{
  "color_jitter": 0.4,
  "head_dim": 32,
  "fused_qkv": true,
  "bias": "all",
  "qk_norm": false,
  "patch_size": [2, 2],
  "projector_hidden_layers": 2,
  "residual_init": "zero_last",
  "ema_decay": 0.999,
  "steps": 2100,
  "epochs": 1.3,
  "weight_decay": 0.2
}
Rows from block 5 of a small self-supervised image encoder, named by matrix and row number. Rows with one number within an expert belong to one neuron, the router's apart. Each number is 128 + 32 x the weight over its row's rms, rounded and kept within 0 to 255. All counts start at 0. Numbers have three digits each.
After each expert's rows are labels from the 100 images, of 14976, where the router gives the expert most weight on average: "top examples" is what is common among them. Only what is clearly more common there than usual is listed. The data: aerial photos of the United States (SatlasPretrain).
# router: router (model.blocks.5.mlp.router.weight, 64x96, trained with AdamW), inputs 0-95
# up: expert up (model.blocks.5.mlp.up, 64x16x96), inputs 0-95
# down: expert down (model.blocks.5.mlp.down, 64x96x16, transposed), outputs 0-95

# expert 7
router.7:167153151109137175086181121155165084100172094098103092118172156090173129144119058107117153138170155098119106130126141128163104169122089080182168168092180119168179154163141099151158198144139145119157112108139106067104148092149158139178100147169135131156100140125170199132115171172104153121
up.3:129187086127127097074150135156094108139182066085159137074052115134181122129171122094146122148136142134107179128110081131166095099111113192086128125192146087166118074094161147106109151137170145112143102138171115153146129217163122153159141074117159169124110146125151087163120135177101144132
down.3:109115143146065129105126146126098113130109155097148156104152173104111109197119128136158165187120103133129065095109104106140168118056105154165149075142197088111158113117183112130149078137124076130186170108052118220119126162140106122122166165099125147111146160145120084156141173087166121132
up.4:141133161089092159082111186155155141110133145127134186171150110073115136135100113145086172080174149080175143116090111134142131133100126112219120151131152142142083121125118140144141135082150100105146156073151141123074191103116149089190054092140157128109133098127128080144141064204098155132
down.4:121074124103119078177099104127108092162101153089087158063118110069178107093162120150098134090155051140082113190146171153166118163130097157125166117088125153130138132127155147147101148120166165114120138134210121046133110143091173170112135140109132074168089162127111146161105176123124167110
up.5:194115065114103076158172146157173123097159130161110164088069165156164040149092143083142099112051122140074085130124152137104150152146108169130120161063095100078176111094137160101137119135169167157140089148092140149181154091159084157125111131164147113127143110135149141101169123134124118151
down.5:088103094085110149126143150088126076081115105161087168090167151094078152171104158142137137103096154084105129162141087119114142139089157112146149172171136178151194151128059098149177141142155060125132063142131106172098085164104074133184120113154103149115101153149121150097166118078068120140
up.6:121111156162149095095156138094091152140109123135133142104081153087170108148122096148113138137065132147138181135089148045133097107125188081103168168122100194096125152132130058159093155121137136148056117151164205139153146083095098115138125108112124151171175096094103072180139191132129129112
down.6:186126159100100078148113162158160157147195138062157109106129119089145103075121147092102130124193212084094118136103131159092146209093103157056128108129133134115095115103157145154157115158125112110081152134092144190132082111111159053170152131064152120121152135132127119142124115118143117166
up.7:100099094132115215161113133152143145117100113143147123125149168164113165124149144168104150162130051176170119114084096096103186169141083119112142093110117198162104160034138150190101130159095156100143079140126101106116110103170127113077123104149118188151124138072133142105137130072106084137
down.7:057138141161194141112084115157128158148124138128080069140173182138118116093141099065176139193128128168148144123146079140127118122109146149084129148145140139131107133182150069086168161154178149137200105161069090118133142112152161133053130163147109116189119107119163094128121084095085135107
up.8:112120126125105116019074143119141171093103107109148114130105164142101115152088062135153104090108145114217098135123080101122119109144109142136108126117156176124084116121165099117113167104134130128158147061133158119123167106170164066189092118112114192096184072178119118136130084143156145163
down.8:108120094163134106171141146131160073143141103109157122078117124096133106112169131039080137131148105120095120168114155105105176058075118148085116050115081100152140183095117110073212133134179156174119165093137138102117161114075134112114102114150168098145096111109180129171094130138137169121
up.9:083170163183130089108139083149145130141164123130118094123118106214121114134179119129149101179091197117097124141127106092114126130139103132136124169161150090085161081141140116079041093143096140146151130161108144144147077099135105161079176186101070088130146114060174118172138159110146172124
down.9:170119127140141153211126118207147157110110163124109121184129117108158177149114093200149077164090131139050150140162125162180096101090102095071163133135145129182138104149212122143161097142119126177166119132144145143157128159139112159148109100115152110137181103143114087133072148125148085086
top examples: crop field

# expert 60
router.60:157111173112162150169165163142121105133126184160170161160099144120141150190138099035150153128182141125128135089149167120124177135068054128132088149087132164120117169158069139139154154140179172128151164109113122144183091128076086155080160101161185147155149122119133138121135174107168098146
up.6:195134191153103179125146162139145115074061149089145121145104190079135125101107136129120152085120095089135093057138079116112180168114091101121129162153108067148131125131150187135137161091114099113108122191171147137189129120124095114130190145091130072127090143165104124112140056144150134110
down.6:153103097089097094117092141124119141177159117107146131080148177143105098134147152211159059108160100147099156166119124111146112151145108154163134100071143169121088179102137127141129149148093143132107200109102164115086160079146181094141087118149075150118159157157104085046074130095078100115
up.7:106143174087126138180156132124131177168138158154168123152089134141143127110168111163165080136121110050122131146135126226092126163171109083098130141117084135111120116148080129085110066111195109140100084207149145091146105067143111100130097143186161168122124117171132090094102129106169114151
down.7:118130099120139076118144103105179146170095181128100111120136156160130135112156115126126117081118172100168203143109128133058098171112136148117191075155144148138098104118125080144075103083111108053152169163129145154123134108178139151143205080083078099133184129095087149140170150121164163095
up.8:205098103152122142124146086096107062112118086088103128114151103112136124175119109150144150043178140121081087176099159170103165139132160128131133140123151172105115129135139207158138098133117180120125115106134155143140151062104119061131111133141099113194098184165068153092111085138179165122
down.8:101105143108092071144139172112145110129098118151096149171158108115131147178110109127169146075138113121159100085166114116086075076077085158206174113148126111102112143129145197158150148117164156084137115130166095111101034071171157131076189133130137136110118158147113127063134137179132130108
up.9:079115184159137104122070151104111127150099140127148146165092099046147130093170136088102107117111144070150157103131107143109126122136088131118117144194115134102143157182065093102135157077174102148105162093180204135121147120127103200118150133164126138091111125174145089133171078139092169190
down.9:149059125051104193128096172119085197141158130101098116112146146135177097116137130096076133142137160106127135141153124095097193124183195093128113142110159115134194123117095125116098093125100126161156164113081102163123144057192153091092162169165087152139134106141105127128103147118139066147
up.10:124144152129158179097138159105133189111100093108185171201171152128167106125150102160118076094083122146121104124129092138083121149104095176140060130158099140173153146180070107141114160121063085149055085099138159092165136121149068127151114130170157145085126146125130067134083110129136099110
down.10:114103136024085076136082096107129136166170152145139122107144083198071147170202134160134127104175145073138138121107088121152132137151146150172114113090098131089088126139127182113102103064138108182129117127099119159143184075144163132163092129146086146112115083170123113145131159070147123138
up.11:070124116144113084104101135145181127114157112088110152097136112160095127129121089139030118097118085157191084105047135082127103165172119150164111096111150104123095186140182172180129083144098111077118140106103127149151129148142113161199090108090162129140151112119151159099166108119061115136
down.11:078173122076146116127140141118117143119091165093103165158150160091153103141099093087127142123151140168113082165119112104079191099120128129151098143114089182191089150104119068130138058173112133158170105101106120172108117156113147165179032078147152180169150129170169155102135162141134104126
up.12:147067127117102117125126173123179181158128139127107166113108172075163116059123089161088165118107103160098122080099177107126133178149137107135164143142137071138075139081146176107131149097149141143108127245072168124132125108133185145147140116114158110175135179069093124096137133159150125106
down.12:134100097150113191105156094108112130077082145136143123166077083176137163085084176148132138109084127155071133116114131140124140149121130105087161126089149112122075136130097200064130159147161121159170156131187121120176115082107104121089115133088156058148113123106179133137176170050134148176
top examples: crop field

# expert 49
router.49:198151083112095195150116139140104125080166151168143081176118167189163129071071182130080125158162118063152119157153139140129130100088113078111077152068116146119127155136110104145137106112179135075091106088164100113151144161153162169104133071135116163091113117154131148131168081139105091137
up.3:159128135134079158135089147096145119157072117108133067077145179118116112077133082076135049087175071130156113137161100133158120138158119195112145099120136094123156140125122095135114198112134129099068104116207186064157147134132102111130141164124130147134186123168172115140110124161111074155
down.3:090127100148122125139121102149122126192082128148155164152173099191121161120097146128121163119105048105152105113134118092138082089114068085102119140169109128119115112111152117159166060085111128084135133145121093054154076193151101154139126143151111137043178180141158137076190152137115137146
up.4:119105105168088167062075161185150117153109124119080106098089087105112171153086158166106171110117111151147132136123098071139093119117121077150146168110119168115195110125159152182122110081109136141147145087116113172103192120097144120107166112099166130162132110138181131172184091153070196164
down.4:140106122082108164135163119115150147153131076161167073129127140107157146066173132134129130093160122117088144125094131165093097189160070164169105145113104148166094198144093112105140161096127169182044092136142095108113137082111112127096078166111089107143111159167142097139054170104082167131
up.5:080069139139084100074062101155124168153045178115138100181099139130213164129134097096107173137117185089177149108098130089150129177140101139085130125153127172148082102118152135061150145068138106131133134152090119123169115173175134127165098104125116099121099150164134101130122111148143103170
down.5:171133073094136170116147036137165082116074107157127152148132126141148146128180110122116146129086132097081056143111093149096107128099079098108087095078143097172159142106118076139121193133145155119140093138179118169139118167165091117113143098066110160101129198081106084134133161154172140145
up.6:081103179118161103105145142148162168196119154153083116154118075107189161050178117100116166149117107135097170086122163137101118115137150093175157106135121146093135169178149136093130157099142116131064149097116122132106062065117101159103177092121126086169176163106137103129163104136165186105
down.6:181114183133095136105102165065143092091147133128165093128147194167106156168128109129178082123191036174121089136163112155114178102159127103170136143140180158094129079120153142088184100126124123177137090118115091151145140075133083089148125117093138141143130157083155123137082147161125169162
up.7:117105151120094191205143142095113148182096121175104180131131114144180127123105120100122172131113108086054132136156116119105176138152095111185145109070125141092110173147113121180114102099193168087139193127153108151090076076100155156084209132145128126106137147120124087145171122136159152121
down.7:124178133169129120101192092145095115076154111120153092149193102114085128079083146173087094133178173181175123106146136166147149106126141129149043147182155106149129124186166167176097164145132175103098088129107097142138122157133099139133098116136122114124090055152149122132156112143100047123
up.8:101177104148170098149098112082214102114191123118147111117121117070079137108153079096054108101110131090143167164158110129091138088140137164139145099060104149152135168126132121098138053158163159127139105100131199142114079123119115100170120080123135171064122108166142130115162165100111131168
down.8:099106083162095131108131098191161104131104144095116165101107150154129205125143154113102138124118113148107140157170123124117126081104075112077127129126123081166152107159075093165145180144081097051083107164143137126083193133106129056121135115123100126160152166212188151135108117084146099097
up.9:194171153092151154173169125147101147101095161112169122142149152111082072148154076160128166111130118142109116066173144135113173103167117141170141086162096050183146080092131107142176071107092098118146110107101123086133178109177138133085140127132129137075128118205125151098112127090169095147
down.9:046144168155134106145086093115144125087140080144168125177119114109167155068146167116111166122147150167126192118052088112060140073116121060082064153165119142130094110181123092139119116172156104116135124146130106172112175127121185083116122091115168111164122098095107095127123161155136129114
top examples: crop field

# expert 33
router.33:112142129182105152176151079186161132113166126117168165139109054175105095158043148141104075146103194086159169128180156135079121150136112151156122129126098130075109133157133158164137118090192130159141119111073153163134171147112094102159137089112146108167133152123112156176110191113115082116
up.0:107070121120140176137131150126099098193128086080128097103165047087110106165139166175086084106118135129111149126103129180116118094140140141137118131146135204135145128100155148161130032123119170162119127112155193156129113091113166146140123136200137181064075109113130085074115149141115145156
down.0:101125185104159137093179074160080112164134185094123114111170123149118163087150181135139134068178127142148090109146137075149119157071174126158106138074128147162112144123100098130102131149152091079104161073120086183163133152154136143075092135124148090077120077194178149091146105150153155110
up.1:188142119092079146049139174141067098169108123069166155158168113130094139135135138174175192081160126132097114148101149152174121150123139105080124137129171174133123127088129164118150076152143056134147153093087155127131138097142150129090157097141113233131153138150142129111084122102147168156
down.1:096121175161114171087154147093061088158151087172193087208116102147149153095110074077146113069145085076080131086103120128169127122097170146088112123126114091109116169130146110109138177164129189135088103142109094163108084096142181121105084150109096125131142141138158184147123121102127104146
up.2:162123122189110126129124110133176105171129082127150094143147168117118163158161130107176121154097109090189155131095135153158113091088104116153171128119125185088065090123220106138102141140134122112130109100111122075136113090140135059129091071103155116091063183173166169161129174102129179146
down.2:157150148080187131133135178136152114155136087181091150137119120117137147121173106107150122067103199124056222145190125115140114111096116101117167148148108105083114128130146051078115107114105097099131145104129076089128123168119171084098101179116119189194122109168087117145123132146118116141
up.3:116117142124117187099156142070110107166139074145118155141125147082180105084165079106127125098139122161086155123116134075151098144148164139140117029115143170176121163123102075053080151139122100085173084159135129153101115130143132130104149137073137136186068167166111125189121132120171115088
down.3:078171085108117118113038122152163155106103130109110168123084115123159147163067115153108157117171121085099093161144155070043130079107147091202126110149131183164131149130101124150165098155137103112133140088176120067136127090115088137116123147188151106090137140165118151129158091113130088180
up.4:178101162119100158081116188133097114183120153138066101089178136133151137170102106155187197068188149075090123158137122121173103102107139099109090118101160116123130135101109082075088171096132131100155118163138111123061125163129120145085163142089129180085122149155132121154185145112102076112
down.4:111096072145111103108122157164123118123166103125156133124160108095163154159082083123070132105048126099132157094140106069176154129150165082068134115117083097099112141164134131077102082188115159123104123191122098146187187079093150117100095112136135093130158158119156071134196127137116101166
up.5:187101132063126134163121133116085063135102163097123147143100179110208186102128138110111210171204147094168139118140182107139116147104114122150117111101143107213112144134151089155146148167109111091098141162099106119129120109092113148099187156160181130092098177120107135131111154096124111084
down.5:089162102092140119137088138109101146085144155134126127103170169086102064118025085117120167113141091159171126128108081142139125110096154071148188216103150116085169085117112118141118115127109168197120143154187119112087172108154139148111147168126170099119160161117158148133126073089138143154
up.6:164126107042126141089092111113069150124046146123100094169103127068140143139144133062107186080183163167098149099176182128147121136135164121097099140131098107143125094106095068160158075144144115100110105092125103181097114150155164145104170191136151140137102155158140134147124159138137167177
down.6:147102137048049106135087154136159155175102152135172136122086160132063124180102089158134166133121174194111131098115090114168141090100131101098107124146108118139099104138134126139143151080183134140143095105101117153188095080184120054092096092131169172133140108104166125103114074161170122139
top examples: crop field

# expert 12
router.12:150134134097127177135129091090086109141155135102054177129126101146167135105056083189113156150088163145099101166107157143090110120121150067121152114139175145169108176160164160085067158142093137102162113160148098162063166134152141104160145170125155071183121159125126146094132059116145105112
up.0:094163176154203125141151098136134123122155144183107099138143132099164139156164152085135101145145145127163105095122141184112128107138124162129136082161139178121221070102139084062082111182130165130058106078155177140138146153082136080103081131086156089139106104097168109090111142150126123165
down.0:126128127104087091165164120159128122159194100155107174113133149150055106127128132130108120100122177120103119161099146068169155144040164130155187083072123171110168150143175139143138147148192198124161130160130120126127142111122140154096124098119109146119105090100090121195135205163071107147
up.1:124101187156089168184110098118110109126070107139106100154165191106135201139102117091117141162118082133106123215101115132161110075103141144115142099135191154120096163155140108179133130152116173164147104138154092098101057110103153113072124125091099185134108112107138196157087116155170144131
down.1:107144128169091135188146065121072106122150167127129148113104104115122137136149099112110153173194129123093138115120175158138107151198132202096166168145195169088073130152068095163177111175103104119187079111122165081117155131136117179089103155110122082102114121096138142140099114173155107150
up.2:121148103158142093101118192132130133159100121095111099182156074112120135072144141200108157144082161096190093069139187109179128122129142119148150154120149119103091121143103138082082153177162176153111150160110181079139165124119150142103113145174145107108073174069157157090130097117082099076
down.2:133168105158151150122118118161173159110112111114158052130137154143067052168106108084127115138137147116129120162137094108163133163142138177053072131152113118143130120163126108105145117097112144121141096087159171024129103141155086218136090085122083115123105119115137197166145104098115090134
up.3:081178116145182163119095055109122121175141121155219111142156144197144148166147114144102030145167137121155089095138131171100103126164139124172144146116152134100113132155132118121135166126117102157082119088182114138188087081151137101137097109121148168121098052115157148140070104145105121134
down.3:158168123115093156104164161119125101100120173129126112132132215088078108121153137135112153161118166099160117181163091151123145115095142165150099061152146128130182109121129109104124180152088113134159146255140143135081109123102098102155152127096114151144163143066094145081132151099118090180
up.4:138145136131113075178129136106106107100128136104145110133088162092167167167119102104182138161115146111108156147151160102132156127133074092084081081065131125201149098097095143103113150095129096146162154146072097216141077164076093114184181195123120118156118129154133128138085124063107106143
down.4:148083152125143106152173090139137110105145117088151121151107151112096085077088134134102091145086164138122205077147102125181098140025155140182123130119183162114116104184123081108186129086140126154143155115120131132090125167089139123098195133111149133054157117132155127183109120128091187111
up.5:157088090159128153155126154097160115073147149156076192091195124096093107135088111144125213045125121162067137149108131152042176146111122106135160192128133170117129172120142172122101171109122153128136087132118107117064091154102125088142133119126085085125117144184101120127130113099114134107
down.5:063149180099179153134126133112122152211127102119180176146158118140094110115156131138107116066115139100101097044111174133082080103137080140121097131145128160093113151128102063116127178159162150162117108126136134167113092095136105153055118143155098125197143172112153107151139089159165143072
up.6:180150075092155167133087087150145138136151120112125087126180105146107064160093095198167136110127139148116143114128096065062136120125201088141129159101166115153133111161182091194178108159102148105153088142103108059128133118114131042131109117106099139151134169129125155147131148068126095102
down.6:106085126128113104127130149138162115146098125109126131122133125145102130078180095154178095098145093144177124127073127103101078129235125151095105167129103146115150183145198100158079110158106098146110125064165163140130124171140169150118134113179110070164182184155160088096121163185163143143
top examples: crop field

# expert 26
router.26:181164122163114182132146072161112083120132082156116074166150092185154104075138156091105170102146159130171129075182083161144127145108108082082127162063082088152136081162131148119149106141103127160101165102124116130110109187118113105147123156147104174074061119150109170177133097166132126121
up.6:125089180110124131143029143114155140148149173151122118156124116141147158164162086146136105115132110112130172141094152103108090130140140070198084097151135126132133128153088090079106135069181089211130130109087164125082142064116146113154133184120128124135214094162159075138094123148135160117
down.6:141115147116093127126133194115187145099153141139096117194122183096083133171178162114156114129110126141105191112200158129113150136103111137123142149166168137162132078124154138148156139196035122138164108079121090096115116098151138057184164122124144151175126111119087097196107111128133136176
up.7:097103177089153158150114178108071156090087172116106136191089166103152145135067105113158119195113137108111101105088104102109090132105075140120099116145176119170088112145157086170078133159156090150129142119150185158105113116155130227119077161124116100135117162170113076126138113153095113168
down.7:127149172160122112115122050158080204120126122135162078146034173122162044132117060175157114150098133139123091063152117136165138123182147116122184141158108103061103110110102126115141164152098162147155130114144109086144161138164111076112139103143121104141124112084142133099139166100107160153
up.8:064173167102127084124173151108082117110086128143077190119120087141172126147156119110166155152150169100179110131102116130154054100131181131091086150170193169105079120180149087085097129140139090109178123187139136170062140127142159116126128120111151108140147165109088120189154089118139116125
down.8:178131128176106082115219148128139148114126136090092117117131160120098095165121167141137125114113101115120102131143175135118141127096133074121125147148058091129165098088107142128073130159119114072115151152120129102099167100072129037135118116074102087177143178157171146071099146133130045078
up.9:090107169167138116130086129125173135123111107082135103181118148143158099178074117124177136120073114184123131103050110108169059161110118111095135103086127153120073081114114096169107126147128139178154135143091212133149097125151159146120083086178136194158148114168124078143120142186141122163
down.9:099152092149119115079134171142052147080083098157104152093132198133119154094140138157104158123082122111135049126137074150148063153083161156066150150094140146086091151155122149135121132176123140094148121121134104129107154109165093117103145098199070142163121093160118109109147135187141188173
up.10:058139124133168100221144149081090080148120151133147155134181111112147175152070130157108109191071140102139160144099160163124110092141094164141121107134089146113139178127127076136092177151164162120120133152139119141134148082138163165076127157161111176117079175053153136148093112169167143105
down.10:121146159201100099077111130185135089159156139151101119114126153158139074067081073143101052129114175101179046151087129081098101160144124098127104116126151123141181134105138170082108170122126112079128131142161140102107174080184159098161123129152146119118185105116152162104152123083103149116
up.11:169165114112084087097088168149130151120095214085086115152108138112158082109136118130147117074170145092136097111145165107184123179179156129132161166165134108179143132100093057104131153140139038096116116118090144128116118107140119158133105181117164138152054099162102076084148172120117125127
down.11:114138127132139161086129139162115173093139136140089096138122146142124141119178107188113107075139101138103169131169181113075161176102166106137135148122089155149072123104119097081153148066126125091098097128114150109125078141138064097089177121142066081141174179188174110167069107172111135188
up.12:114174141195110128073181168095117084138077157075108121100157170120141175162130135146130120112155097065175128122105166112142114155108094156141153116193123132171111096131094136130044112125088090066114160140201115156086111116096136114109163162114130085130096159099099074183122118087133149153
down.12:154122138127149113131106108109143137125186155042137061150089093133149139144158139109111084122067081144121157165137118103123094140117147091125152111085130085150140096186123130099141176157112121138113147074185099094170140081147049070151076101161122096160130183157121124150095098115135133037
top examples: crop field

# expert 40
router.40:126138094150092134158146175135145084107124182114087113113150118132118156087084144105103158142115180106096155131171149096178100118152215143139096182191153177092169099147067153180141159161075155157100119138089091177138185162157068139158092134116128132130118151158100156117096190160116131118
up.3:169159118131072095157151111186191177151110101151116144116111117130150090137103111092128103111114097155127138146070175172093119096099117206072159145086179131150114146116098109114146107132137145128160095190118145071186117095104138114062122133096119186126082128124108102139071199102159180144
down.3:151117077118097158177126144151079087117137138117129146176130094099092163154123163200135042177095145162158162160125120104113112077205153065106130139118150141128174048112149114163164097140131171123125097115119049127139171150128097119143110146090100099179155136110174131140127125182126095130
up.4:167156177104144137191102126075082110151140115114096138084149151128172120169185140181126131069135104123153115133107158106132110095150147187130110141173191175149126122096202088114095162116070080133206112138137144153113114127074153094097163155071121109145117089104048146142114119101143131137
down.4:158150122059049145111192144099125113057122123134130142144144119153125123122090151101119142155105172133126123110191112097084172149125137121127170156114170118148133107115088098156144137095114134137192077186091141066184100111132155201150176102112041122124124102080162119107132141129102082168
up.5:150124120114157080188190147074148167119105136105163165120108129088102132111154122110070173152130158084130136098130194156145124148141095160104139133095102134163153115090091179085087111107076113082156111125152164180106145075121155229090153149139106142112101079078062138133160149133141102160
down.5:160093140117105214115147154105080157158171145159121187112053081118027095077175079072147146125173079081133126094139132126165083125177136103107170171145122104122124122162142069146126127092147136077122137105126184122146142157130116144095173143133114089117143149128143104137112131089153101150
up.6:174148076102205086151119186133111122109109142166129179119139140071102112185096136167147146117153144190105048133134158120116137115130110117088123099122111059153152108086072099126150128078134147088138099147082066131163127152181134111147106123138120130101081166225116139133163115155155109142
down.6:143135104105094111123162146143078108132138152084153190130199068124066139139116209099136191125168178132114120112187143134086181139088111100087108125109156086113169169118172163170124110133120208160141100130158108086082134170122105127069144137171117105097166118143103096088134149119125116159
up.7:160128138135142073124041059102146158115123126147134172102162042157139112159131088120123165100130159200124144125123162111089147143126158145095102138117147079084067112155141165114153168096127113166135072147115058144098143152166091114148137063123131119135100175125120162091128076112074150177
down.7:156083114091129133168163095088177126165126130128087153102123134093108088122085135193126113125096123137166072121115140142077151166081132151142141156152058109197129141063097168151149090164183160113146170102099168152175068118148075132142093122164110131078104115130155117069127140101164187116
up.8:109127154103197128101098121145119172109143143084129075179094158132102081163135163159112093137100084167156112173133038144142081096132173119147082101112081157162094061084164138123140045134088132162113135143130155179140104101098158186102132097124137174109141173097131153109096166110107135147
down.8:136155114086150153106152158096119127117139109155089147091154154105137105126122127093129070125106088064092132201086137134127140170115031137121172091083132065084188157192163154103129142143125162160156151162120083130091129052154122169139114092094090139074152095136153084136090125147136142107
up.9:170128137120087210122148072141144094110113091112046134158117146132130119121134182181136098102104132136106093114120085111142084078142150125090148179099151174112129103144181105173069147126133104161155171140152176147075126163093101157137194102148107163107168115136154111132117195168064107095
down.9:060168118114114115096076159130203123093134111173093112162160143143109153103122132112131157136131124095192113107102119121165126120198159132139188149143123102119082116165108070076162127069132141094093090174102136036173119077184131111156091161076122165108137125144161095129122102160155119145
top examples: crop field

# expert 50
router.50:135155073096141081162117069137156121120113095102121114125104087175124110078084102167154100138093165122169090179107128063133163142117168153177133152171098136131090087124116173121151115113205142168087131183106130090159164097085096105125058116110171175084182145133115139187122154155141116139
up.0:131156134181137119111144169214177121165131143144117141082124131136137118142105047104100125167107186102128117135164083165106181105097162112145087156134140041135109114109113132112121113092202134124060145154117113104148116139142114098135150113133199136132119133109069080194205125120125090098
down.0:181163131095128082110155160105097116173169137111185126126139103105102172154113119109082066152110169167211124057130157083124140058163172118143133114176117110142115126149096158145130136105113134149118158150181130145137116116066138125174149186114124125138066054112135130173108117174190101110
up.1:140162133194153113205136122152125151159107137187075074138179142162150127152109107134136153133124109168137156141090100051142076064117114131121132106131120188160123165128138135148180054149107168107119126117093050089103085171141136137163076149117090091141114108059127131146103129143137144079
down.1:130138163135094088119171127084120165107148161101114103165115167189155131146121158120123074124142135057076124153074124129207115129123103100130211173120131138200133180125083160118113148162159145168092136157070160134132079118066140048102169119139145115138131172143108155118114140087114150108
up.2:117135068115129158145203142131158131109141132163094200132114113066142139096173191106060163129145132113124145086135131111116147141140110162120142055170135139163161160133121119069128133141096055065120130128154137113130121131154117176076208163072184152129154121125114164055136154121118133117
down.2:107124113100225140125146149189134094087094111126051101159126130122124129154214156192190155169139148136113137172138145161063142142098086167190108175192145121101129106125082148109082085088115114095126131115150142104121103129121133134087128132123174115087156149137118154114179096119082108123
up.3:096157146089134129152149130108141122140152132157065123129116051131122192192178131052185127137137124111097141127140169160166115085113114070116107106087128158080132172178075140092101059114099082120067174140123118155109120161140096100109175131160152209101151111128115103124152131107113169125
down.3:146083205092112096110150121140112131126109118162093156147115117108124094117165138152123141134230106127110133069099164134133111121175124148179079111133132133127106138188132094143114139130111062161177030089134156124187151146148158086102138150113114105138117176071072145150099116095061095115
up.4:126128082150130115171106156150119165121130158165104130108082184179154165122109136149130119180119095154159167155135144073198117136134159046139119088114142144097114102061171132083114074074133128098146157161081061137088163171158112136186087166138131118158126095108117102101093182115120151179
down.4:155111073150103152137130126180209084177129107137190138129103166133155130170084172129088121184160121071106120168106045100151134136100174169108127167118118101158127177116108132134135153129123127145133104127126164091165122114161123120132155097129081187074135090089187157115174150125184081084
up.5:081160098162151141124073156097140139178095132175148162185120144189073191121161156160115142147043137096138164103107072124106115149156095090152141117101117112100117067151129105119130045151089118112137117148063123124091102097140146166125084168175113112143097096133088153135095103156186111121
down.5:113063147165085138168102159146195133122138138139137072166088144128151142176049099145052117121147096087044119119130155174151117106128118148159112120118154121122196147133126157151188111140136099110171128069112141141164118110152117090115113107168099172161176124164143087130127145045160138105
up.6:154144134162141089130147141120149070078100151086156126103181112159071108136122140145133105124138178106168095134118156166091129161082110182093127143154212093116106123167166151157105161102132028097141073142100128167153135182101123128191135125080097109143108162067082148096154130115093096128
down.6:138127083115136119140057123177077141099081093132149137152150101120155157134126133043126190131174125143141171162120085097125131082132146027129097146186117102128111095122118135125105117147137141055112162190148108162169099107103126155093137124129172147095080109126129139148082049094116170150
top examples: building