python train.py --dataset="aerial photos of the United States (SatlasPretrain)" --color_jitter=0.4 --activation="quick_gelu" --mlp_ratio=4 --bias="all" --num_experts=64 --shared_expert=false --depths=[5, 5, 5] --projector_hidden=1024 --projector_out=128 --adamw_lr_other_params=0.0017 --decay_fraction=0.4 --final_lr_fraction=0.1 --warmup_steps=60
Rows from expert 52 of block 3, named by matrix and row number. Rows with one number belong to one neuron. Each number is 500 + 40 x the weight over the matrix's rms, rounded and kept within 0 to 999. All counts start at 0. Numbers have three digits each.
# up: expert up (model.blocks.3.mlp.up, 64x16x48), inputs 0-47
# down: expert down (model.blocks.3.mlp.down, 64x48x16, transposed), outputs 0-47
up.0:469497578497540483491453490579491447461408390516583555515524643527489445527456533460351592400439528499485485380446614478533497502507474485514459
up.1:472536561522495538515517536564519491431470528511492588460448499524468461494433475485481502446426402454465484485526499503578434561434489459483549
up.2:475553536528460495530494546527454423429513493477458472450515527462493501473430477607498547526513423560459489473515498479498441534451554486494534
up.3:497529485470492431522483399472511487462541491512514551450487534505540513476495519519518531489501500502529587544469498465467479510549531507542498
up.4:444538523469533453514534395496494516509501514547550510561434461510495513479493494465464536438489497500484520557512519443515512534483508437506443
up.5:520487513559496550535440528542497433414448500491514448438575475476511582524495502618527554503505549497434484479554473499489545443472512523499530
up.6:502455501504499537532554495497496529526542488476487507466518504463553462420479523542517539521545495467534526502512481521475497573556538502453497
up.7:438443518505488461415503454457529562538439448522407518554477535467476504450570502426467490460547537493556542599486511456451509513571520527505450
up.8:480506421556514457433530480505561413550526437489595521527431497538465532542492589457460520467481553545511459545475460586486472521521418460516526
up.9:485514570502506464564507483481480507501503556531475498489509431481497511523543500518460513560573494501495498467532496519564546521500519492468488
up.10:522514478449495491456494453486519489564538521517526521519543482484475540481497465482482525507487496386476510532527494524517428500522485527488453
up.11:486542551542468534549481441491521465515450518486495434460479473484426527493457414532476542577503497473504500492474472516496467553463596447516609
up.12:506529491589535526458460527522436418490480514478485456408560414480498500487471525498487505523525529500493546521469435474510519552546485538544567
up.13:533509566578531531527536514565452476447515434483564489612485415515532507499439423476435497473472453485539518506409484499530437466457598479484522
up.14:417520528539476496508474553480502484524577515526462499414567576504488493500447489515540494513508514445516480482470508520513514557489508476500520
up.15:479470443510476570482502495495492504478493528513501503494461498541516484509477482472531485556561520493564449508469503493513448480512461466525494
down.0:511546449464413515478568517625515420397583410477495492444568510537477532455447488528530513500527518532481520504534533568472404491528489479507535
down.1:486499539535504481480456470583496490475546473520509507440592512564512540451526444574469528537491465479489476524456525533496517506493540498452536
down.2:537439494566468556473471439468532465548566541457483537424507458510476540520538488511502558586513487466530482523463491442490490529425554432451473
down.3:532464478512476538504515474545505498461524459490483438575459568477477534500515538490507502510487479500503523480511520503483495492460491502509450
down.4:524465460478514474485514546519529469471491438520494462505515519552486457496503508504454559509534528482509505520516593481553476452510489484483505
down.5:477571534517518569476542441476536494522515544457426575463487434485457469496490452477541481524530482498525571530525535422530498475451518548548543
down.6:520495533533489501487494509522570502538499507517480499502489518452448548531499514494471549535509482543485462527494507458465471430529434502529484
down.7:597493406505539523498508534378544536575516498477427526594512494564533472533433565436475467558471439503520441503517517528618579490544393464508472
down.8:580435468440582522531553578570454516538494496494538512484535456518431516536484450519536502495544493511475501425478610484547458543472484479553585
down.9:532453536547474512500497483493471529559479526506519477512527498592406487541463494522485480570505519458551484494487462476418470449534515572514445
down.10:451479503481560442482494474530465517477452475545513540480515527488550494521518510443562474501511542497519509506460543486532512438457491491468485
down.11:555496515580507470529480470508482529514496505445376549456524434485537490452503452571568505532464461525590561434474457410520530451536534517447449
down.12:496494510553478490447492531489374504538469526523401493520482400498542439555560466508565494412531456530469510464524506472525478513569506535496515
down.13:517501554494555457502479504530557444497507486458474531443547560514488532421572436482447586534529496455546503497534584550510507516539464515481532
down.14:515511478513459551461486497559557517445493542491479509409482371501458538438549484542565425530543523535497483544464484470510486450541511531489463
down.15:434552477545483502523496534425460461547498491515449437554504504454533512473510437479444484524446577555428458518531480442514473492462520515556547